Weights of a small multi-label audio tagger.
Model: 28.4M parameters, log mel input, arch vit, norm layernorm, activation swiglu, patch size [16, 4], layers 16, width 384.
Training: adamw at rate 0.001, 11900 steps, batches of 64.
Rows from block 5, named by matrix and row number. Rows with one number belong to one attention dimension. Each number is 128 + 24 x the weight over its row's rms, rounded and kept within 0 to 255. All counts start at 0. After the name is the row's rms in percent of the matrix's.
# v: attention query, key and value (stacked) (model.blocks.5.attn.qkv.weight, 1152x384, the v third), inputs 0-95
# proj: attention output (model.blocks.5.attn.proj.weight, 384x384, transposed), outputs 0-95
v.295 097 [150 124 183 124  97 117 163 140 103 120 141 124 132 169 103 144 113 137 115 115 126 126 157 156 173 116 146 173 133  54  84 141  95 127 109 164 151 144 108 102 152 153 134 106 136 150 128 110 112 128 157 131 174 126 109  91 159  89 170 116 134 106 149  97  80 117 151 146 143 123 125 127 102 169 134 130 150 111 143 171 140 150 148 117 115 112 122 137 121 151 122 126  80  70 123  97]
proj.295 093 [165 112 122 213 115 114 105 147 150 145 152 104 130 129 107 126  81 158 117 120 113 118 137  81 146 134 134 101 143 132  94 119 123 146 132 155 140 150 121 128 153 131 108 130  76 102 187 128 139 158 162 102 117  94 132 136 127 146  89 151 131 165 151 103 133 116  85 123 165  79 117  99 133 129 144 164 123 116 114 146 147  94 126 140 107 111 127 137  80 124 118 126 127 120 192 196]
v.296 067 [124 143 150 170 131  86 101 177  85 111  86 127  99 140 142 112 124 110 146 104 125 152 117  74 109 181 149 111 130 129 126 161 124 157 161 123 152  76 118 133 112 105 112 121 133 117 173 137 125  94 127 139 105 114 152 124 121 148 126 124 163 108  89 115 125 186 108 133 115 136 131 121 137 134  93 120 114 173 115 129 146 148 111 126 127  84 105  94 120 140 121 116 180 159 118 140]
proj.296 065 [114 122 107 116 136 146 154 100 184 125 146 150 146 135 165 123 146 141  87 134 142 106 164 143 132 130 124 124 140 123 140  88 128 136  88 147 131 148 134 103 117 126 198 120 138 173 137  90 164 142 123  96 151 155 128 139 116 143 159 141  75 120  84 109 119 101 127 125 151 128 119 166 154 137 109 153 120 119 100  99 142  98 134 108 110 102 173 143 156 114 143 128 104 135 114 132]
v.297 087 [136 134 123 117 136 100 113 123 160 150 125 194  81 141 161 127 125 156 153 128 115  82 121 138 123 122 143 114 132 105 135  94 150 115 152 142 105 107 126 110 116  93 108 119 105 141 109 167 134 127 183 124 153 140 112 141 116 137 167 172 120 109 124  82 123 139 175 107 141 102 165 141 147  94 141 102  95 155 125 150 143  98 101 141 125 129  93 109 122 113 125 150 170 157 127 154]
proj.297 094 [ 75 146 163 124 166  82 186 128  84 146 102 136 101 141 131 121 138 124 103 107 124 113 137 154 103 134 172 129 115 128 108 148 134 110 142 147 135 103 170 128 168 132 142 127 147 144 131 151 134 117 124 139 132 113 127 116 136 137 132  74 130 167  90  95 104 133 110 132 110 156 130  94 140 120 103 165 140 145 122 138 123 182 120 139 113 118 119  88 128  96 131 110 131 132  94 105]
v.298 115 [148 118  80 154 133 136  88 168 124 154 107  95 107  87 116 133 134 126 135 120 133 164  97  89  80 143 119 113 115 159 116 119 125 145 126  87 163  87 128 169 153 107 120 134 145 115 160 126 129 131 104 150  48 108 165 177 101 162 105 127 170 120 123 158 170 145 103 146  91 143 129  98 121 117 125 117 132 158 117  99 111 132 115 142 136 104 148 113 134  97 112 119 173 164 145 143]
proj.298 115 [126 102 144  82 127 126 145  95 170  74 134 163 147 117 136 138 118 124  96 135 109 153 151 171 103 125 102 129 143 122 168 109 121 127 122 109 121 136 131 125 115 134 150 126 153 151  96 107 140  93 101 121 157 141 108 144 123 135 180 127 111 113  82 114  85 119 137 123 117 153 148 162 127 134 114  79 129 105 134 111 153 142 145 124 139  86 177 154 180 118 146 138 133 130  88 116]
v.299 102 [150 133 152 121 116  94 131 142  94 120 163  93 170 146 128 149 135 131 116 101 115 116 161 126 166 140 160 156 143  89 102 102 115 136 101 130 150 112 122 124 148 143 142 137 153 148 158  91 127 151 119 120 162 131 110 144 169 114 163 107 142  79 152 109 122 136 124 152 117 148  95 102 138 166 101 157 104 149 127 158 125 160 146  90 126  99 141 154 130 168 115 114 104  95 126  86]
proj.299 104 [176 100 157 188 136 143 109 132 173 109 142 166 103 121 134 123  99 149 133 133 110 124 109 122 130  85 121 133 118 117 135 100 110 144 100 141 135 162 142 124 111 122 129 128 123 128 142 124 129 153 174  80 123 113 145 124 121 146  94 173 114 164 113 118  88 137  97 120 124 112 129 119  99 131 174 141 127 101 131 114 112  75 137 134 141 142 125 179  95 202 140 125 148 129 140 161]
v.300 114 [125 118  82 159 155 150  74 145 128 160 110 127 122  68  99 142 139 115 121 141 118 157  87 106  71 143 122 104 101 163 116 116 128 141 126  79 141 113 149 164 130  98 101 118 128 109 144 139 146 129 110 149  69 113 167 166  96 168 104 131 161 129 106 154 179 140 101 148  90 140 143  99 116 103 124 119 135 150 116  73 112 114 124 160 155 121 152 100 133 114 129 111 168 159 158 152]
proj.300 109 [111 126 159  60 150 131 158 102 159  92 119 155 144 123 141 133 135 114 120 132 130 143 137 143 120 112  97 122 148 120 158 115 126 131 113 105 115 126 125 117 129 145 161 124 170 113  91 100 126  86 116 135 123 141  93 137 128 145 189 128 126 129  88 150  89 131 158 121  92 144 139 144 127 132 123  81 133 111 153 105 147 120 156 117 143 102 159 147 166 122 142 136 158 138  82  98]
v.301 101 [142 139  66 118 116 147 135 122 174 150 115  85 107  82 148  99 118 128 169 155 159 161 108  96  94  94  91 119 138 185 143 168 161 126 142  99 134  89 104 197 136 132 142 169 125 101 142 125 113 131  78 137  47 122 136 148  91 132  92 135 122 174 157 186 154 126 113 110 135 129 132 125 113 123 151 124 132 116 135 107 102 118 124 131 130 142 144 149 141  67 100 138 145 152 114 136]
proj.301 099 [129 111 118  66  83 130  96 117  97  92 142 126 157 118 103 127 122 105 117 142  94 162 144 188 113 166  98 126 112 124 182 121 123 107 158 106 121 137 133 147 104 129  99 127 127 192  77 133 136 102  90 150 165 152 136 136 122 104 154  93 132  59 126 110 153 146 134 125 122 155 140 152 115 129  73  85 128 120 111 115 107 186 122 125 139 117 150 119 198  88 133 147 100 129 119  90]
v.302 089 [125 164  89  79 121 129 163 101 181 152 146  54 175 108 153 116 128 162 138 149 159 127 149 134 166  90 116 144 141 180 134 148 157 109 117 109 111  91 111 187 132 143 178 176 120  96 138  89 117 169  68 104  76 141 124 141 149 110 115 117 110 155 175 169 133 115 110 112 137 149  82 126 123 155 119 138 107 103 123 138  87 133 149 100 125 163 150 173 134 104  99 124 110 121 101 103]
proj.302 089 [147 103 127 115  87 143  77 136 101  89 182 147 108 108  77 122 116 100 150 142  94 144  97 166 142 131  88 149 106 124 171 132 112 118 120 104 135 138 127 156  99 120  86 132 128 188  90 182 104 124 127 139 157 147 164 124 122 107  94 143 119  77 156 128 156 163 129 128  99 143 142 125  72 124 122 103 136 116 123 117  62 168 126 126 163 157 105 167 147 187 128 133 110 126 150 117]
v.303 110 [147 131 135 121 125 105 140 135  94  80 165 107 140 160 180 112 137 126 126  82 121  90 158  94 163 159 122 140 163 144 173 126 131 142 132 147 148 130 129  94 117 146 159 158 147 144 159 120 134 119 120 129 185 155 109 147 155 113 107  97 122  91 138 114 129 128 125 122 127 142  75 126 160 144  83 163  94 135 131 178 120 167 105  82 106  97 125 153 126 153 138 140 132 125  95 104]
proj.303 113 [172 103 117 168 154 156  92 138 134 125 104 152  94 124 151 142 130 149 153 129 117 127 116 153 123  95 169 157 112 130 122 114 119 122  99 159 132 142 134 138 110  92 102 123 126 154 123 132 122 171 144  84 134 119 181 116 116 115  83 146 116 143 124 121 125 118 121 131 142 134 138 169 109 132 173 143 110 126 131 133  98  97 103 144 130 151 118 162  83 169 136 107 116 117  94 136]
v.304 080 [140 124 147 141 129 134 154 130 140 151 189 142 140 120 134 141 106 111 147 137 123 113 117 134 165  86 141 156 169 105 136 153 150 118 138 138  85 128 113 137 110 118 115 121 117 113 119 145 112 113 152 108 191 156  94  98 120 111 158 124 132 112 145 131 116 131 123 138 172  92 137 148 115 167 100 170 146 142 151 106 122 124 151 105 156 125 146 154  97 178 117 151  93 112  74 102]
proj.304 089 [172 138 115 130 144 141 103 147 108 172  80 112 114 164 139 118 139 140 146 143 111  99 103 117 136 148 123  82  96 108 118 125 126 126 123 178 111 145 172 140 191 124 107 124  89 136 127  86 133 146 138 107  84  91 141 124 128 166 108  99 151 186  92  94 152 178  90 126 136 100  65 106 126 132 119 147 123 131 125 114  82 144 131 120 133 176 112 117 112 142 125 134 157 141 148 118]
v.305 102 [128 118  94 152 138 147  84 148 111 128  76 149  76 114 104 123 129 126 123 118 118 160  99  96  70 154 115  89  98 144 124 116 108 141 140 108 170 123 136 125 145 115 107 105 134 134 138 159 133 113 133 173  72  96 164 154  98 160 103 150 144 143  96 143 150 136 133 132  95 135 165 105 129  86 161  94 139 132 120 109 145 108  93 164 119 106 122  84 144  81 136 128 177 158 170 160]
proj.305 106 [ 95 129 144  81 127 110 152 107 138 113 123 125 169 121 140 136 130 119  91 120 133 152 166 136 109 146 135 136 144 132 134 133 131 132 140 115 125 116 115 110 109 137 150 125 155 105 122 104 137  98  97 140 146 151  91 138 129 122 189 113 122 100 112 136 107  97 150 126 131 162 157 161 156 125 109  94 129 123 124 140 190 137 138 130 104  79 169 113 166  69 130 126 121 128  89 117]
v.306 108 [147 109  90 162 147 131 101 160 132 151 143 149  70 119 159 129 123 113 152 110 108 102  95  81 111 130 124  90 153 145 163 119 145 136 166 120 116 112 132 124 104  91 113 129 125 121 147 185 138  94 149 127 146 142 129 144  80 155 113 140 156 103 113 131 161 149 115 126 133  95 147 131 145 107 107 164 116 172 129  98 114 127  94 114 137  98 132 129  99 117 139 159 172 173 103 138]
proj.306 111 [133 131 129  82 172 130 137 115 113 149  53 141 127 156 173 135 154 140 123 137 111 129 137 174 100 138 156 113  96 116 128 131 136 102 132 168 109 122 177 142 174 116 127 123 133 158 101  92 134 125  95 113 114 110 132 128 121 146 143  73 134 167  54  85 119 142 123 126 132 151 101 161 145 133 115 114 126 124 125 123 116 161 124 128 128 137 152 110 155  96 140 117 157 143  66  93]
v.307 112 [123 107 102 153 135 148  92 148 134 165  88 160  91 105  76 154 121 129 107 140 110 151  92 135  75 135 127 101  88 117  99 101  97 126 130 103 138 137 139 133 140 102 100  80 122 130 119 153 138 127 154 150  79  98 163 140  97 160 125 151 153 142  97 131 136 127 137 143 102 126 179 113 110  84 168  96 148 136 114  91 129 100 114 178 137 128 128  86 136  91 136 123 153 136 186 155]
proj.307 109 [ 86 134 165  82 134  92 169 113 136 126 124 119 164 127 126 127 117 118 104 120 133 145 155 113 116 140 119 114 150 131 125 144 135 127 143 106 124 107 118 117 142 153 162 128 147  88 124 122 133  84 109 160 123 132  71 141 134 141 187 109 142 131 110 134 104 115 150 128 110 143 143 122 154 121 110  95 142 123 133 135 183 136 155 123 113  78 150 108 158  72 130 125 154 131 115 124]
v.308 103 [120 145 193 113 108 116 147 124  94  95 101 116 147 170  94 125 127 135 102 123 143 141 163 165 140 141 150 160 103  70  82 131  95 127  96 158 160 153 127 103 155 158 137 105 144 146 119  89 121 144 143 133 136 103 124  96 173 103 163 116 126 124 130  92  87 122 152 140 117 146 125 125 120 156 139  96 144 105 132 168 166 139 150 137 113 129 107 113 148 144 127 104  98  92 151 112]
proj.308 104 [127 122 123 208 109 118 137 136 167 124 203 124 140 111 103 120  99 148 119 120 156 120 132  78 140 113 123 133 168 143 102 119 130 165 118 112 140 128  89 107 113 147 138 131 109  92 181 146 135 145 158 123 136 139 119 142 132 134 113 185 118 120 177 143 126  98 110 123 153  91 147 102 138 128 140 166 128 129 118 139 159  84 124 134 112 101 128 132  82 138 120 131 100 119 178 182]
v.309 123 [119 113  87 121 161 129 101 105 149 140 175 147 149  94 147 145 138 119 128 141 106  99 113 128 121 125 119  97 125 175 155  89 166 116 119 105  87 128 154 141  96 110 116 148 121 116 135 138 152 147  98 108 142 156 120 173 108 153 103 133 117 117 133 138 176 129 119 127 113 118 111 124 152  92 110 159 103 150 114  89  98 119 112 114 147 146 145 148 121 138 142 121 143 156 143 134]
proj.309 121 [123 127 170  92 158 147 129 126 106 125  86 153  92 130 144 135 154 102 167 120 134 125  94 155 129  80 130 148 124 118 152 126 117 111 119 113 119 119 134 132 129 119 140 131 184 127  82 137 102 116 140 128  88 114 143 112 136 143 137 116 162 157 106 153 103 153 160 129  72 156 131 117  99 123 162 116 130 124 169  96  78 105 142 128 159 160  99 147 126 166 140 137 186 137  70  69]
v.310 115 [122 145 182 119 103 125 151 141 131 139  84 114 129 141  86 130 120 141 116 147 141 159 128 161 137 111 153 160 112  63  65 156  97 124 116 134 141 123 109 134 157 140 130  93 121 133 114 108 112 138 154 125 108  93 131  73 158 108 184 138 139 149 123 113  82 122 138 142 134 136 164 126  90 158 156  92 154 101 136 144 157 118 165 156 127 135 113 110 131 133 113 121 103  94 136 125]
proj.310 110 [115 135 112 161  99  96 137 135 145 135 204 109 164 124  96 108 100 146  97 130 131 116 141  70 141 162  95  91 144 134 110 129 131 162 132 126 136 138 115 115 144 165 141 131  78 115 178 132 145 127 138 146 143 139  90 146 130 134 123 154  96 112 161 123 146 124  95 125 156  84 124  93 147 126  97 146 140 125  97 146 161 137 133 111 107  98 141 111 125 106 114 128  95 122 214 181]
v.311 072 [132  94 102 161 150 119  81 153  74  88  97 164  83 153 131 122 142 106 103  85  94 124 110  83  92 190 119  80 113 136 168  98  99 152 159 124 168 155 153  65 129 119 121  97 134 176 146 164 149  90 145 162 154 112 160 157 111 160  89 149 131 110  73 115 128 142 126 131 103 139 142 109 156  89 142 125 124 140 117 134 142 132  75 134 104  77 116  98 142 105 170 140 168 149 169 155]
proj.311 074 [121 124 164 101 159 132 137 120 151 124  57 124 156 130 170 143 130 146 113 110 134 151 169 131 109 119 179 141 132 150 112 126 134 129 112 149 134 124 112 114 105 110 143 125 157  92 125  92 125 142 106 110 115 128 112 129 132 112 164 132 116 135 109 143 113  77 180 133 133 171 148 192 163 131 156 117 115 125 134 152 199  86 125 136  91  94 154 126 123 106 129 103 142 125  66 137]
v.312 120 [ 99 181 164 106 134 140 154 111 139 106  73  92 140 147 123  81 130 134 130 151 180 139 147 136 126 110 128 136 109 143 118 180 132 124 126 134 126 138 123 126 130 152 165 143 126 115 109  89 118 129 111 114  92 114 132  83 159 113 135 123 105 175 114 138 110 121 122 108 134 139 126 148 130 150 141  87 133  84 136 146 164 114 154 141 118 163 102 117 148  98 114 127 123 134 107 126]
proj.312 122 [112 141  75 141 101 124 126 129 111 128 217 112 142 110  98 118 134 132 125 139 149 124 122 107 138 154 115 140 144 149 128 139 142 148 113 100 131 112  89 122 115 139 112 133 106 146 149 158 135 130 114 164 168 174 135 138 123 101 107 160  97  46 187 147 187 116 125 128 152 110 142 134 136 125  84 148 132 146 104 138 127 151 101 119 132 123 127 105 128 115 112 129  66 120 170 153]
v.313 100 [121 109 130 117 143 118 126  99 124 120 187 176 144 157 151 151 131 139 111 116 105  67 150 151 157 133 132 122 134 127 159  72 145 105 114 157  91 162 148  85  98 129 128 134 129 144 118 140 142 138 143 115 209 162 103 144 136 117 123 128 108  91 144  92 131 115 149 114 130 110 103 142 163  92 108 146  96 142 119 149 118 133 108 111 125 141 119 140 119 157 150 128 118 111 137 120]
proj.313 104 [124 136 152 154 165 127 138 138 104 156  86 131  67 136 138 133 141 126 162 110 143 123 101 137 133  80 166 154 128 132 109 145 127 110 128 129 128 109 131 132 147 103 120 131 160  99 121 163  98 140 159 116  91  96 156 111 139 135 100 111 166 188 127 133 106 133 139 130 100 140 132  99 109 121 176 153 125 141 157 127  89  98 125 147 133 159  93 134  74 145 131 116 170 124  84 105]
v.314 084 [105 156 139  94 100 132 172  65 176 136 140 102 169 104 135 128 118 148 163 176 164 144 155 177 142  81 122 164 136 139  96 151 180  93 110 148  88 104 114 179 126 143 129 153 119  90 101  85 116 158  99 108 107 145  98 111 127  98 150 124  91 153 181 137 125 123 152 109 155 112 108 157 122 142 138 110 134 102 143 133 115 117 156 126 144 185 127 149 140 134 100 101  88 120 110 120]
proj.314 089 [103 133 107 148  82 128 120 136  91 124 183 117 108 119  87 119 131 107 152 124 145 110  93 135 143 131  90 129 143 117 148 136 122 111 161  90 123 122 125 143 127 142 125 132 122 160 115 183 127 117 147 148 132 132 143 122 136 133 109 127 155 109 174 127 144 153 115 127 100 116 135  68  97 123  99 158 133 149 123 104  61 161 129 127 154 163  85 127 125 141 127 156 102 129 173 103]
v.315 109 [112 167 183  92 117 118 173  94 122  95 132 102 187 157 137 109 135 138 122 139 155 121 176 154 171 115 130 168 127 116 119 159 137 122 100 157 118 147 123 118 123 173 163 151 137 127 120  79 122 149 108 111 158 138  98  93 184  79 146 109  96 140 157 123 100 112 134 116 138 145  88 136 128 163 115 123 123  94 140 169 150 142 156 106 116 152 117 147 137 154 117 108  83  87 109 103]
proj.315 111 [145 130  92 189 111 148 105 147 124 131 186 118 105 119 100 120 126 127 148 128 148 113 102  97 156 117 118 143 141 138 124 123 123 147 116 111 138 131  95 121 113 124  99 131 108 122 150 164 119 159 162 123 134 146 163 121 125 119  78 170 118 102 192 153 155 129 117 127 139  96 135 108 103 132 147 159 122 141 125 126  93 100 115 136 130 155 103 139  76 160 121 132  90 123 171 150]
v.316 084 [104 106 119 131 161 141 132  90 131 108 162 199 114 151 144 130 129 110 123 125  97  84 118 147 129 118 114  91 138 138 185  99 156 111 151 155  88 180 147  74  94 135 125 114 108 145 102 176 141 110 150 133 218 147 107 123 111 127 110 156  82 142 117 122 122 102 143 106 153  98 143 147 159  93 148 134 123 121 137 120 142 103 101 125 120 140 119 127 121 139 167 159 113 127 130 136]
proj.316 088 [117 162 138 113 149 123 112 153  65 185  52  89 117 150 143 132 162 111 155 114 138 122 111 117 138 124 172 127 111 138  97 164 137 109 141 156 124 105 127 129 156 107 103 131 141  83 121 129 106 140 126 138  79 105 131 108 137 121 114  92 170 152 139 146 155 133 160 132 123 148 114 124 134 117 143 141 124 155 135 149 115 123 120 142 111 159  95  93  95 114 120 116 166 129  93  94]
v.317 063 [124 157 126 138 165 148  98 131 154 183 150 115 149  77 133 138 133 112 155 159 125 122  86 108 128  79 151 126 138 140 110 158 182 121 129  91  94  87 128 179 112 102 110 121  96  88 147 124 135 127 122 126 122 129 110 108 125 148 167 150 148 152 121 153 160 140  88 142 143 101 160 118 122 128 102 137 116 139 141  64 108 102 155 127 170 155 140 135 112 157 103 131 116 144 111 129]
proj.317 067 [137 138 128  79 142 143 112 127  93 150 129 149 129 150 146 108 153 122 142 143 102 102  88 108 126 137  81  93  90  98 160 118 116 133 101 145 111 148 163 127 166 144 133 126 131 158 128 107 131 120 146 136  91 110 122 121 127 181 124 127 114 159  93 124 132 194 110 128 107 117  90 102 123 135 106 124 139 115 134 101  82 142 133 101 150 167 123 125 169 140 132 140 176 154 146 103]
v.318 100 [107 151 179 111 108 127 177 105 147 130 113 130 151 133 101 120 115 138 131 156 156 155 140 180 149  93 139 171 123  91  91 175 129 111 118 157 112 142 112 138 132 146 129 113 118 111  99 101 108 134 136 114 136 122 117  61 151  94 164 120 103 159 142 123  84 115 144 119 149 121 139 149  95 172 142 100 164  87 150 145 146 118 165 143 132 163 110 123 123 145 114 116  84  94 110 118]
proj.318 102 [121 143  84 163  89 117 122 146 114 146 191  84 142 127  86 115 117 128 128 128 152 101 122  72 162 164  97 105 152 133 112 137 134 148 141 123 129 125 108 127 157 150 119 130  84 116 160 143 134 135 140 147 130 134 117 139 130 131 112 146 128 101 181 134 174 130 107 129 145  79 115  85 129 123  94 161 128 148 106 134 119 152 131 119 125 133 114 106 109 116 110 143  83 123 211 156]
v.319 113 [104 148 139 123 124 135 121 128 164 171  78 127 116  98  91 127 122 142 144 168 147 164 101 154 102  92 143 137  97 110  61 163 136 118 121 108 111  94 118 169 146 112 104 104 101 101 105 123 119 136 136 125  57 106 140  99 120 144 169 152 132 169 115 130 125 138 136 125 126 120 181 134  92 126 163  80 151 112 131  99 136  98 152 174 148 167 111 107 128 106 110 111 136 142 142 157]
proj.319 114 [ 79 141 115  93 101  97 165 117 118 123 186 119 154 123 102 113 120 120 101 124 128 116 135  98 127 172  85 103 142 122 141 131 132 141 141  98 127 118 130 120 148 167 155 129 124 139 144 134 147  94 119 167 141 141  86 144 134 143 162 118 113 102 140 125 137 139 112 126 116 113 134  81 148 126  69 134 148 132 121 126 150 177 142 105 136 102 135 101 183  90 119 143 106 139 180 132]
v.320 080 [115 134  89 139 117  86  77 149 116 101 124  59 137 159 132 156 130 109  89 138 141 133 135 163 113 134 138 148 107 110 165  89 137 128 147 106 150 118 135 119 179  99 134 127 125 104 153  83 134 142 107 117 104 130 116 150 147 134 132 147 111 121 131 150  87 123 109 142 118 138 130 110 136 118 117 115 110 163  97 146  49 147 146 123  91 127 130 176 127 108 149  87 157 136 152 141]
proj.320 074 [114 142 127 136 176 169 168 120 176 138 109 151 128 115 161 123 161 124 147 132 159 105 106  92  67 109 126 123 114 132 127 133 143  92  93 126 116 128 135 128 134 165 164 128 103 103 115 109 160 122 125 132 105 126 128 122 128 152 145 126 130 139 143 120 182  82 101 126 142 129  99 130 141 130  64 158 134 142 133 119 152 148 142 120 164 128 139 110 153 185 138 130  94 130  88  94]
v.321 072 [109 147 130 142 106 132  60 135 126 100 114  65 135 136 144 154 155 120 149 152 122 139 187 134  98 180  96 156 134 151 140 119 109 123 152 129 135 131 124 132  89  82 174 163 119 132 129 112 149 158 131 143  93 127 112 156 113  78 115 125 144 116 156 100 121  93 209 111 150 128 141 124 130  75 103 170  59 126 109 142 133 136  96  98 130 112 117 161 129 112 143  98 131  96 146 124]
proj.321 067 [137 131 142  95 159 133 100 128 149 117  64 137 104 116 154 116 142 117  90 135  62 122 107 103  99 113 135 135  68 136 117 104 142 100 144 157 127 146 159 141 124 153 115 132 102  93 120 106 136 165  96 163 129 126 134 114 123 194  97  97 102 131 132  85 103 104 119 130 133 184  98 111 112 122 128 129 120 130 125 127 168 127 111 126  92 130 161 140 104  87 135 140 145 126 108  77]
v.322 103 [ 89 133  97 180  88 139 100 134  94 105  82  57 154 134 116 164 120 139 105 149 170 131 157 163  95 203 135 164 149 138 139 118 100 144 152 148 137 121 127 121 136 117 160 125  97 136  95 102 155 124 131 110 104 129 156 128 124 119 133  94 173 139 124 106 121 100 163  91 141 113  95 125 174 129  65 142 147 148  88 150  99 123 132 128 113 117 117 129 106  84 158 114 125 115 138 153]
proj.322 109 [126 150 102 113 171 144 104 130 154 133 127 199 110 127 160 111 142 105 148 120 100 114  93  83  92  97 158  97  95 125 164 131 148 125 133 113 117  99 160 142  99 141  98 131  73 123 135 100 145 172  93 166 100 140 103 115 125 202 126 130 100 146 125 143 132 125  93 134 118 166  90  90 130 117 131 137 119 126 120  96 195 105 112 120 134 145 165 125 122 167 133 131 129 154  87  88]
v.323 070 [123 134 144 119 114 158 163 102 160 102 161 195 119 105 128  91 123 121 142 125 126  95 139 126 121 154 142 142 160 135  26 151 140 130 120 126 133 128 116 130 111 157 123 160 116 108  99 146 144 122 141 135 185 120 110 111 102 149 148 105 131 119 158  71 160 137 128 104 125 121 103 128 127 139 109 130 182 132 144 123 238 143 129 139 131 151 107 101 115 121 118 176 104 141 120  98]
proj.323 070 [195 156 116 110 145 124  67 135  55 118 134 112 111 135 114 130 105 117 150  98 122 147 127 133 149 139 103  99 155 151 156 126 124 131 161 145 120 134 110 134 164  89  60 123  91 131 141 138 107 149  93 111 107 136 122 151 133 132 101  99 128 109 116 164 152 184 119 123 100 131 162 132 107 129 142 129 122 124 133 123 101 115 123 131 133  79 163 162 106 133 127 132 156 131  73 135]
v.324 092 [147 101 100 106 140 150 157  89 137 112 188 140 109 134 158 101 116 128 158 135 102 146 134 125 116  75 110 118 113 179 161 156 164 121 126 124 146 152 122 109 130 162 115 144 106 136 165 118 151 117  96 140 165 136 144 153 107 144  95  92  79 146 107 168 144 124 100 109 144 132 109 133 140 160 155 123 149  97 148 140 121 117  88 125 113 137 150 153 152 115 109 189 103 138 140  94]
proj.324 098 [130 146 129 152 163 103 146 145 158 130 110 142 142 128 109 139 117 133 153  97 146 102 138 114 149 127 120 125 126 115  82 151 128 160 104 103 112 115  92 121 174 133  97 128 204 124 128 139  94 131 133 110 128 121 119 137 133 133 160 132  96 110 143 142 134 139 109 128 145  61 166 171 101 125 119  82 126 135 127 136 118 129 140 135 117  95  91 106 120 127 119  90 161 139 121 186]
v.325 068 [117 140 158 121 103 175 121 118 159 116 139 153 117 107 104  76 117 118 140 144 104 124 150 125 109 178 111 108 151 133  57 135 115 117 101 154 141 155 126 120  83 143 152 145 130 117 109 160 177 118 136 122 144 127 107 108 109 114 127 101 117 114 132  96 138 131 186 106 135 107 126 138  99 121 102 152 176 117 127 109 214 147  89 117 152 145 108  93 130 112 140 168 119 120 125  95]
proj.325 064 [175 137 104 107 148 121  62 138  66  95  99 113 118 132 118 127  95 120 129 106 108 131 143 134 139 140 120 122 106 128 142 106 136 129 190 156 109 143 124 152 149 102  58 128 107 120 166 116 107 162  89 132 118 110 130 132 142 163  88 110 136 123 136 139 133 167 102 121 125 149 118 115 132 116 137  99 113 125 121 146 132 110 109 112  82  83 158 178  67 100 107 123 173 128  78 128]
v.326 084 [132 130  79 129 134 103 125 144 139  86 193 100 121 145 134 135 123 104  98 130 113 115 113 146 105  96 126 101 120 134 127  94 162 117 133 103 143 135 129 115 188 123 133 131 119  90 185 101 122 123  90 105 146 140 121 158 120 156 108 156  85 139 120 160 109 142  76 141 129 122 137 120 122 128 137 131 148 163 124 108  98 147 123 123 113 138 142 165 128 111 138 152 147 151 144 105]
proj.326 091 [129 158  85 158 166 158 156 119 135 131  90 110 135 131 141 138 107 123 151 124 188 111 117 103  96 135 116 104 127 147 113 128 139 120 109 114 105 125 103 111 154 139 145 122 108 116 119 114 118 101 130 112 102 113 125 137 137 123 145 137 108 119 139 141 200  92 110 122 185  97 135 172 165 138  68 136 139 139 136 137 127 107 146 121 158  85 112 100 156 180 132 147 116 127  91 139]
v.327 093 [139 136 126 120 143 126 163 139 161 114 199 183 110 115 122 135 121 111 121 110  99  83 101 115 132  91 125 103 135 129  72  96 157 120 118  88 136 115 124 145 149 109 127 140 144  94 161 140  82 134 115 132 151 138 122 143 100 155 116 203 115 130 146 109 143 148  77 148 112 121 147 125 119 113 156 145 124 172 154  86 211 143 134 128 135 149 124 118 118 154 106 155 141 151 129 101]
proj.327 092 [154 139 108 128 109 139 106 118  54 120 106  71 110 135 123 131  85 143 141 118 160 151 126 146 138 160  99 105 150 150 127 130 127 120 155 156 131 130 122 108 138  88 120 124  99 131 127 122  98  78 139 100 112 142 121 140 138  61 130 128 106 111 115 151 158 139 147 121 169 110 182 176 154 133  94 162 135 113 159 160  81 102 137 129 169  78 101 122 150 144 142 163 122 122 124 152]
v.328 069 [133 105 115 125 132 119 181 110 125 155 146 180 118 133 114 114  96 154 111 115 155 122  92 133 178  80 159 127 107  96 117 135 157 124 117 146 119 126 143 133 172 149  73  92 137 129 123 139 110 115 128 108 128 120 146 100 155 164 151 132 115 141 105 164 108 142  70 139  96 132 131 127 140 183 150  74 165 139 133 140 125 129 144 171 111 149 139 108 133 130  88 123 129 153 137 137]
proj.328 070 [100 120 142 158 108 110 135 140 127 144 205 146 134 133 125 140 157 157 182 120 152 120 125 153 131 131 126 128 188 118 160 168 110 150  88 103 137  98 108 131 148 112 133 127 177 158 127 151 121  96 146 110 144 141 109 140 126  51 166 152 151 153 126 166 142 137 138 127  99  75 162 140 129 132 140 145 136 123 140 126  80 149 139 136 190 151  98  91 138 192 121  91 106 130 128 187]
v.329 097 [116 131 144 143 107 150 114 108  93 143  57 104 148 129 131 132 144 143 151 130 158 162 153 130 129 188 135 161 140 129 157 171  86 143 134 171 117 136 120 123  82 143 132 118 112 176  73 142 167 114 162 127 118 117 130 105 131 102 143  67 167 119 121 115 139 113 187 100 157 127 109 139 136 138  93 123 123  81 110 169 102 107 135 120 131  99 126 109 127 112 148 110  93  95 118 156]
proj.329 104 [131 117 151 116 117 107 109 136 164 127 150 170 125 121 126 118 148 114 110 134  80 131 129 129 139 101 156 145 106 108 144 133 127 144 131 110 135 123 147 151 113 140 118 134 137 133 135 134 139 187 113 156 130 125 136 122 112 200 115 126 151 144 122 118  77 140 121 134  78 165  90  83  98 115 178 101 113 132  95  89 159 133 109 125  83 172 157 151  93 107 116 115 158 147 134 105]
v.330 092 [145 129 110 106 143 101 147 162 111 165 135 135 133 131 126 161 124 139 102  98  95 118  79 113 152  72 133 119  93  86 151  94 127 125 143 127 133 106 136 138 203 123 108  77 142 126 152 124  63 119 131 125 130 142 140 122 155 140 122 180 100 141 101 165 107 164  60 167 116 133 152 111 116 133 155 108 112 157 140 123  68 130 158 145 127 133 148 127 132 148 118 106 140 139 149 155]
proj.330 097 [ 94 122 137 168  79 144 145 119 141 145 147 111 138 129 117 125 145 145 134 162 196 141 130 158 122 139 129 121 154 114 136 148 119 133 109 112 135 115 134 108  94 128 191 125 156 142 108 139 159  71 164 109 123 123 119 120 122  68 156 168 157 128 122 138 150  91 155 131 145 120 135 156 152 136 110 174 142 112 139 119 114 128 135 134 180 148  86  97 175 160 138 149 107 124 162 150]